A small class-conditioned image diffusion model, trained from scratch: norm rmsnorm.
Rows from block 2 of a small class-conditioned image diffusion model, named by matrix and row number. Rows with one number belong to one neuron. Each number is 128 + 24 x the weight over its row's rms, rounded and kept within 0 to 255. All counts start at 0.
After each neuron's rows are labels from the 100 images, of 14976 (inputs lightly noised), where the neuron reaches its highest value: "top examples" is what is common among them. Only what is clearly more common there than usual is listed. The data: photos of arthropod specimens (BIOSCAN-5M). In brackets: how many of the 100, against the usual share in percent.
# fc1: MLP up (model.blocks.2.mlp.fc1.weight, 768x192), inputs 0-63
# fc2: MLP down (model.blocks.2.mlp.fc2.weight, 192x768, transposed), outputs 0-63

fc1.588 [ 96 116 125 122 118 124 109 183  93 152 126 101 135 132 126 134 118 133 161 104 112 208 115 100 132 145 123 154 153 137 122 131 138 149  75 156  61 171 141 162 145 142 137 156 101 102 115 139 148  89 183 144 141 133 130 131 119  98 114 141 135 119 121 137]
fc2.588 [123 115 115 156 128 125 162 130 103 134 130 146 128 126 167 133 134 136 107  98 123 132 136 115 110 108 132 109 147 130 134 116  93 133 136 169 125 145 164 147 154 112 104 148  96 127 156 117 154 114 115 110 136 138 141 114  94 127 139  94 145 136 145 117]
top examples: order Hemiptera (36 vs 11.3)

fc1.481 [107 152 122 103 132 159 127 114 185 104  80 111 166 165 150 172 153 151 119 130  75 136 126  92 142  99 142 114 149 107 131 143 118 100 106 129 120 125 116  98 118 146 105 146  92 101 139 117 157 116 147 111 175 126 168 116 127  92 184 121 124 131 133 110]
fc2.481 [152 174 156 109 143 169 124 166 134 107 160 129 117 140 159 173 127 142  96 129 123 122 121 140 121 145 157 138 118 106 132 101 145 112 115 138 110 130 116 152 125  96 130 143  91 151 144 151 140 117 132  76 120 130 114  86 144 124 119 114 137 126 148 130]
top examples: order Hemiptera (35 vs 11.3)

fc1.33 [144 133  39 142 152 132  79 117 142 143 150 133 133 130 126 141 147 101 137 121 151 144 140 162 103 114 168  72 134 107 131 171 120 158 100 128 173 151 159 126 119 138 115 104 141 109  99 124 118 136 142 176 133 160 108 109 141 153 127 128 130 188 150 138]
fc2.33 [121 122 147 146 205 159 125 123 157 145 179 130 128 121 166 123 145 118 136 158 151 140 145 146 116 130 151 113 109 151 162 111  65 132 167 124  58 103 120 134  91 169 116 144 145 123 131 112 132 117 143 147 109  81 134 118 118 102 121 125 137 145 136 135]
top examples: order Hemiptera (43 vs 11.3)

fc1.762 [136 164 169 155 110 130 148 107 117 120  85  89 128 133 164 145 138 145 137 115 104 124 119 139 126 133 131  87 164 117 121 123 137 119 153 120 108 124 158  74 130 138  89 177 152 129  95 133 109 134  95 142 110 133 136 163 107 150  86  99 128 132 106 171]
fc2.762 [117 147 131 130 100 108 105  82 130 118  70  90 135  99 103 158 140 112 138 155 123 126 120 132 149 143 153 120 122 124 105 195 108 122 114 126 144 146 100 161  85 109 140 124 139 171 147  90 123 111 140  80 123 108 105 118 121  99 139  70 108 145 146 115]
top examples: order Hymenoptera (52 vs 20.5)

fc1.312 [153 105 154 173 107 124 147 160 157 159 156 144  97 133 124 104 178  70 147 105 120 121 112 123 116 132 149 146 140 112 128 122 117 107 108  86 134 143 116 127 135 142 126 108 129 128 141 148 137 143 107 130 147 125 142 113 136 131 150 119 141 110 194 146]
fc2.312 [114 151 181 139 126 140 160 107 136 137 139 138 154 155 136 143 190 158 109 132  84 133 151 138 117 125 105 157 110  94 140 123 110 113 126  61 117 124 131 137 130 111 155 126 135 116 118 122 101 139 123 149 104 129 128 155 210 132 114 133 184  93  76 123]
top examples: order Hemiptera (29 vs 11.3)

fc1.328 [161 150 151 112 114  98 135 109  99  99 138 151  91 120 117 149 111 116  89  99 142 152 150 135 146 141 157 173 158  84  82 155 125 146 145 120 144 146 127 116 102 116  98 127 136 134 154 171 141 107 153 155  94 173 161 136 187 136 109 124  87 107 152 124]
fc2.328 [105  84 146 123 113 103 159 152 111 137 166 126 120 131 105 131 105  91 124 114 103 120 149  99 161 147 169  94 120 145 153 148 120 127 104  99 150 116 163 123 109 129 147 152 125 133 154  94 150  99 145 154 122 152 149 119  99 161 124 140 138 112 132 141]
top examples: order Coleoptera (37 vs 16.8)

fc1.284 [116 139 145 147 150 127 120 109 139 113  95 125 132 136 117 133 112 130 157 125 114 201 138 117 119 105 138 109 127 139 139 126  65 112  90  99 108 119 122 139 112 145 123 116 128 150 106 103  95 133  63 135 135 146 142 155 112  99 119 129 140 141 126 131]
fc2.284 [127 132 145 114 142 123 168 131 101 111 136 134 114 129 125 133 142 134 116 104 100  47 151 134 137 141 139 123 148 151 110 116 151 117 119 112  94 134 111 143  91 170 122 112  89 160  94 158  90 158 155 111 104 131 124 122 135 129 162 146 143 103 135 121]
top examples: order Hymenoptera (41 vs 20.5)

fc1.80 [153 133 143 137 107 131 135  97 114 104 150 118 147 154 155 134 132 122 142 134 129 139 163  91 127 136 114 135  91  96 135 114 106 123  83 104 199 111 148 185 179 145 110 127 101 133 132 116 110 140 135 130 139 111 171 108 118 129  95  94 145  94 114 115]
fc2.80 [119 142 138 130 132 112 139 166 105 140 115 130  87 143  97 134 133 126 122 160 128 166 110 130 118 109 137 139 117 167  40 118  90 127 126 152 124 150 134  87 119 127 127 103 106 159 118 125 102 102  98 110 119 137  99 120 156 112 103 135 161  82 138 121]
top examples: order Hemiptera (42 vs 11.3)

fc1.754 [110 117 123 172 129 130 108 111  94 127 136 102 100 103  97 153 139 140 158  83 185 115 128 115 132 132 110 147 111 135 123 140  65 130 119 130 138 121  98 133 158 128 108 140 133 135 118 116 121 142  94 164 123 120 149 121 103 119 136  92 124 125 123 168]
fc2.754 [104 119 155 136  87 128 114 130 138  80 130 109 135 145 126 132 110 125  98 116 127 164 127  97 118 131  52 101 127 144 136 159 120 155 109 128 183 146  83 131 178 124  84 164 108 129 146 122 185 188 130 124 112 151 150 114 108 138 113  88 170 131 134 128]
top examples: order Hemiptera (33 vs 11.3)

fc1.88 [144 122 154 109 146  74  76  71 106 119 109 137 151 199 112 141  97 145 149 100 157 168  86 107  99 135  91 181 132 114 134 110 117  84 130 140 122 135 115 100 143 100  81 138 129 131 158 161 155 115 121  88 170 140  68 132 113 128 126 169  83 102 133 141]
fc2.88 [128 125 154 153 152  94 127 116  90 131 169 147 147 158 146 135 176 107 124 135  95 160 127 121 152 157 160  65 165  94 187 115 105 135 120 162 138 128 147 136  99 156 143  81 106 135 143 178 124 144 133 135 105 123 118 128 164 123 119 121 121 137 127 143]
top examples: order Coleoptera (38 vs 16.8)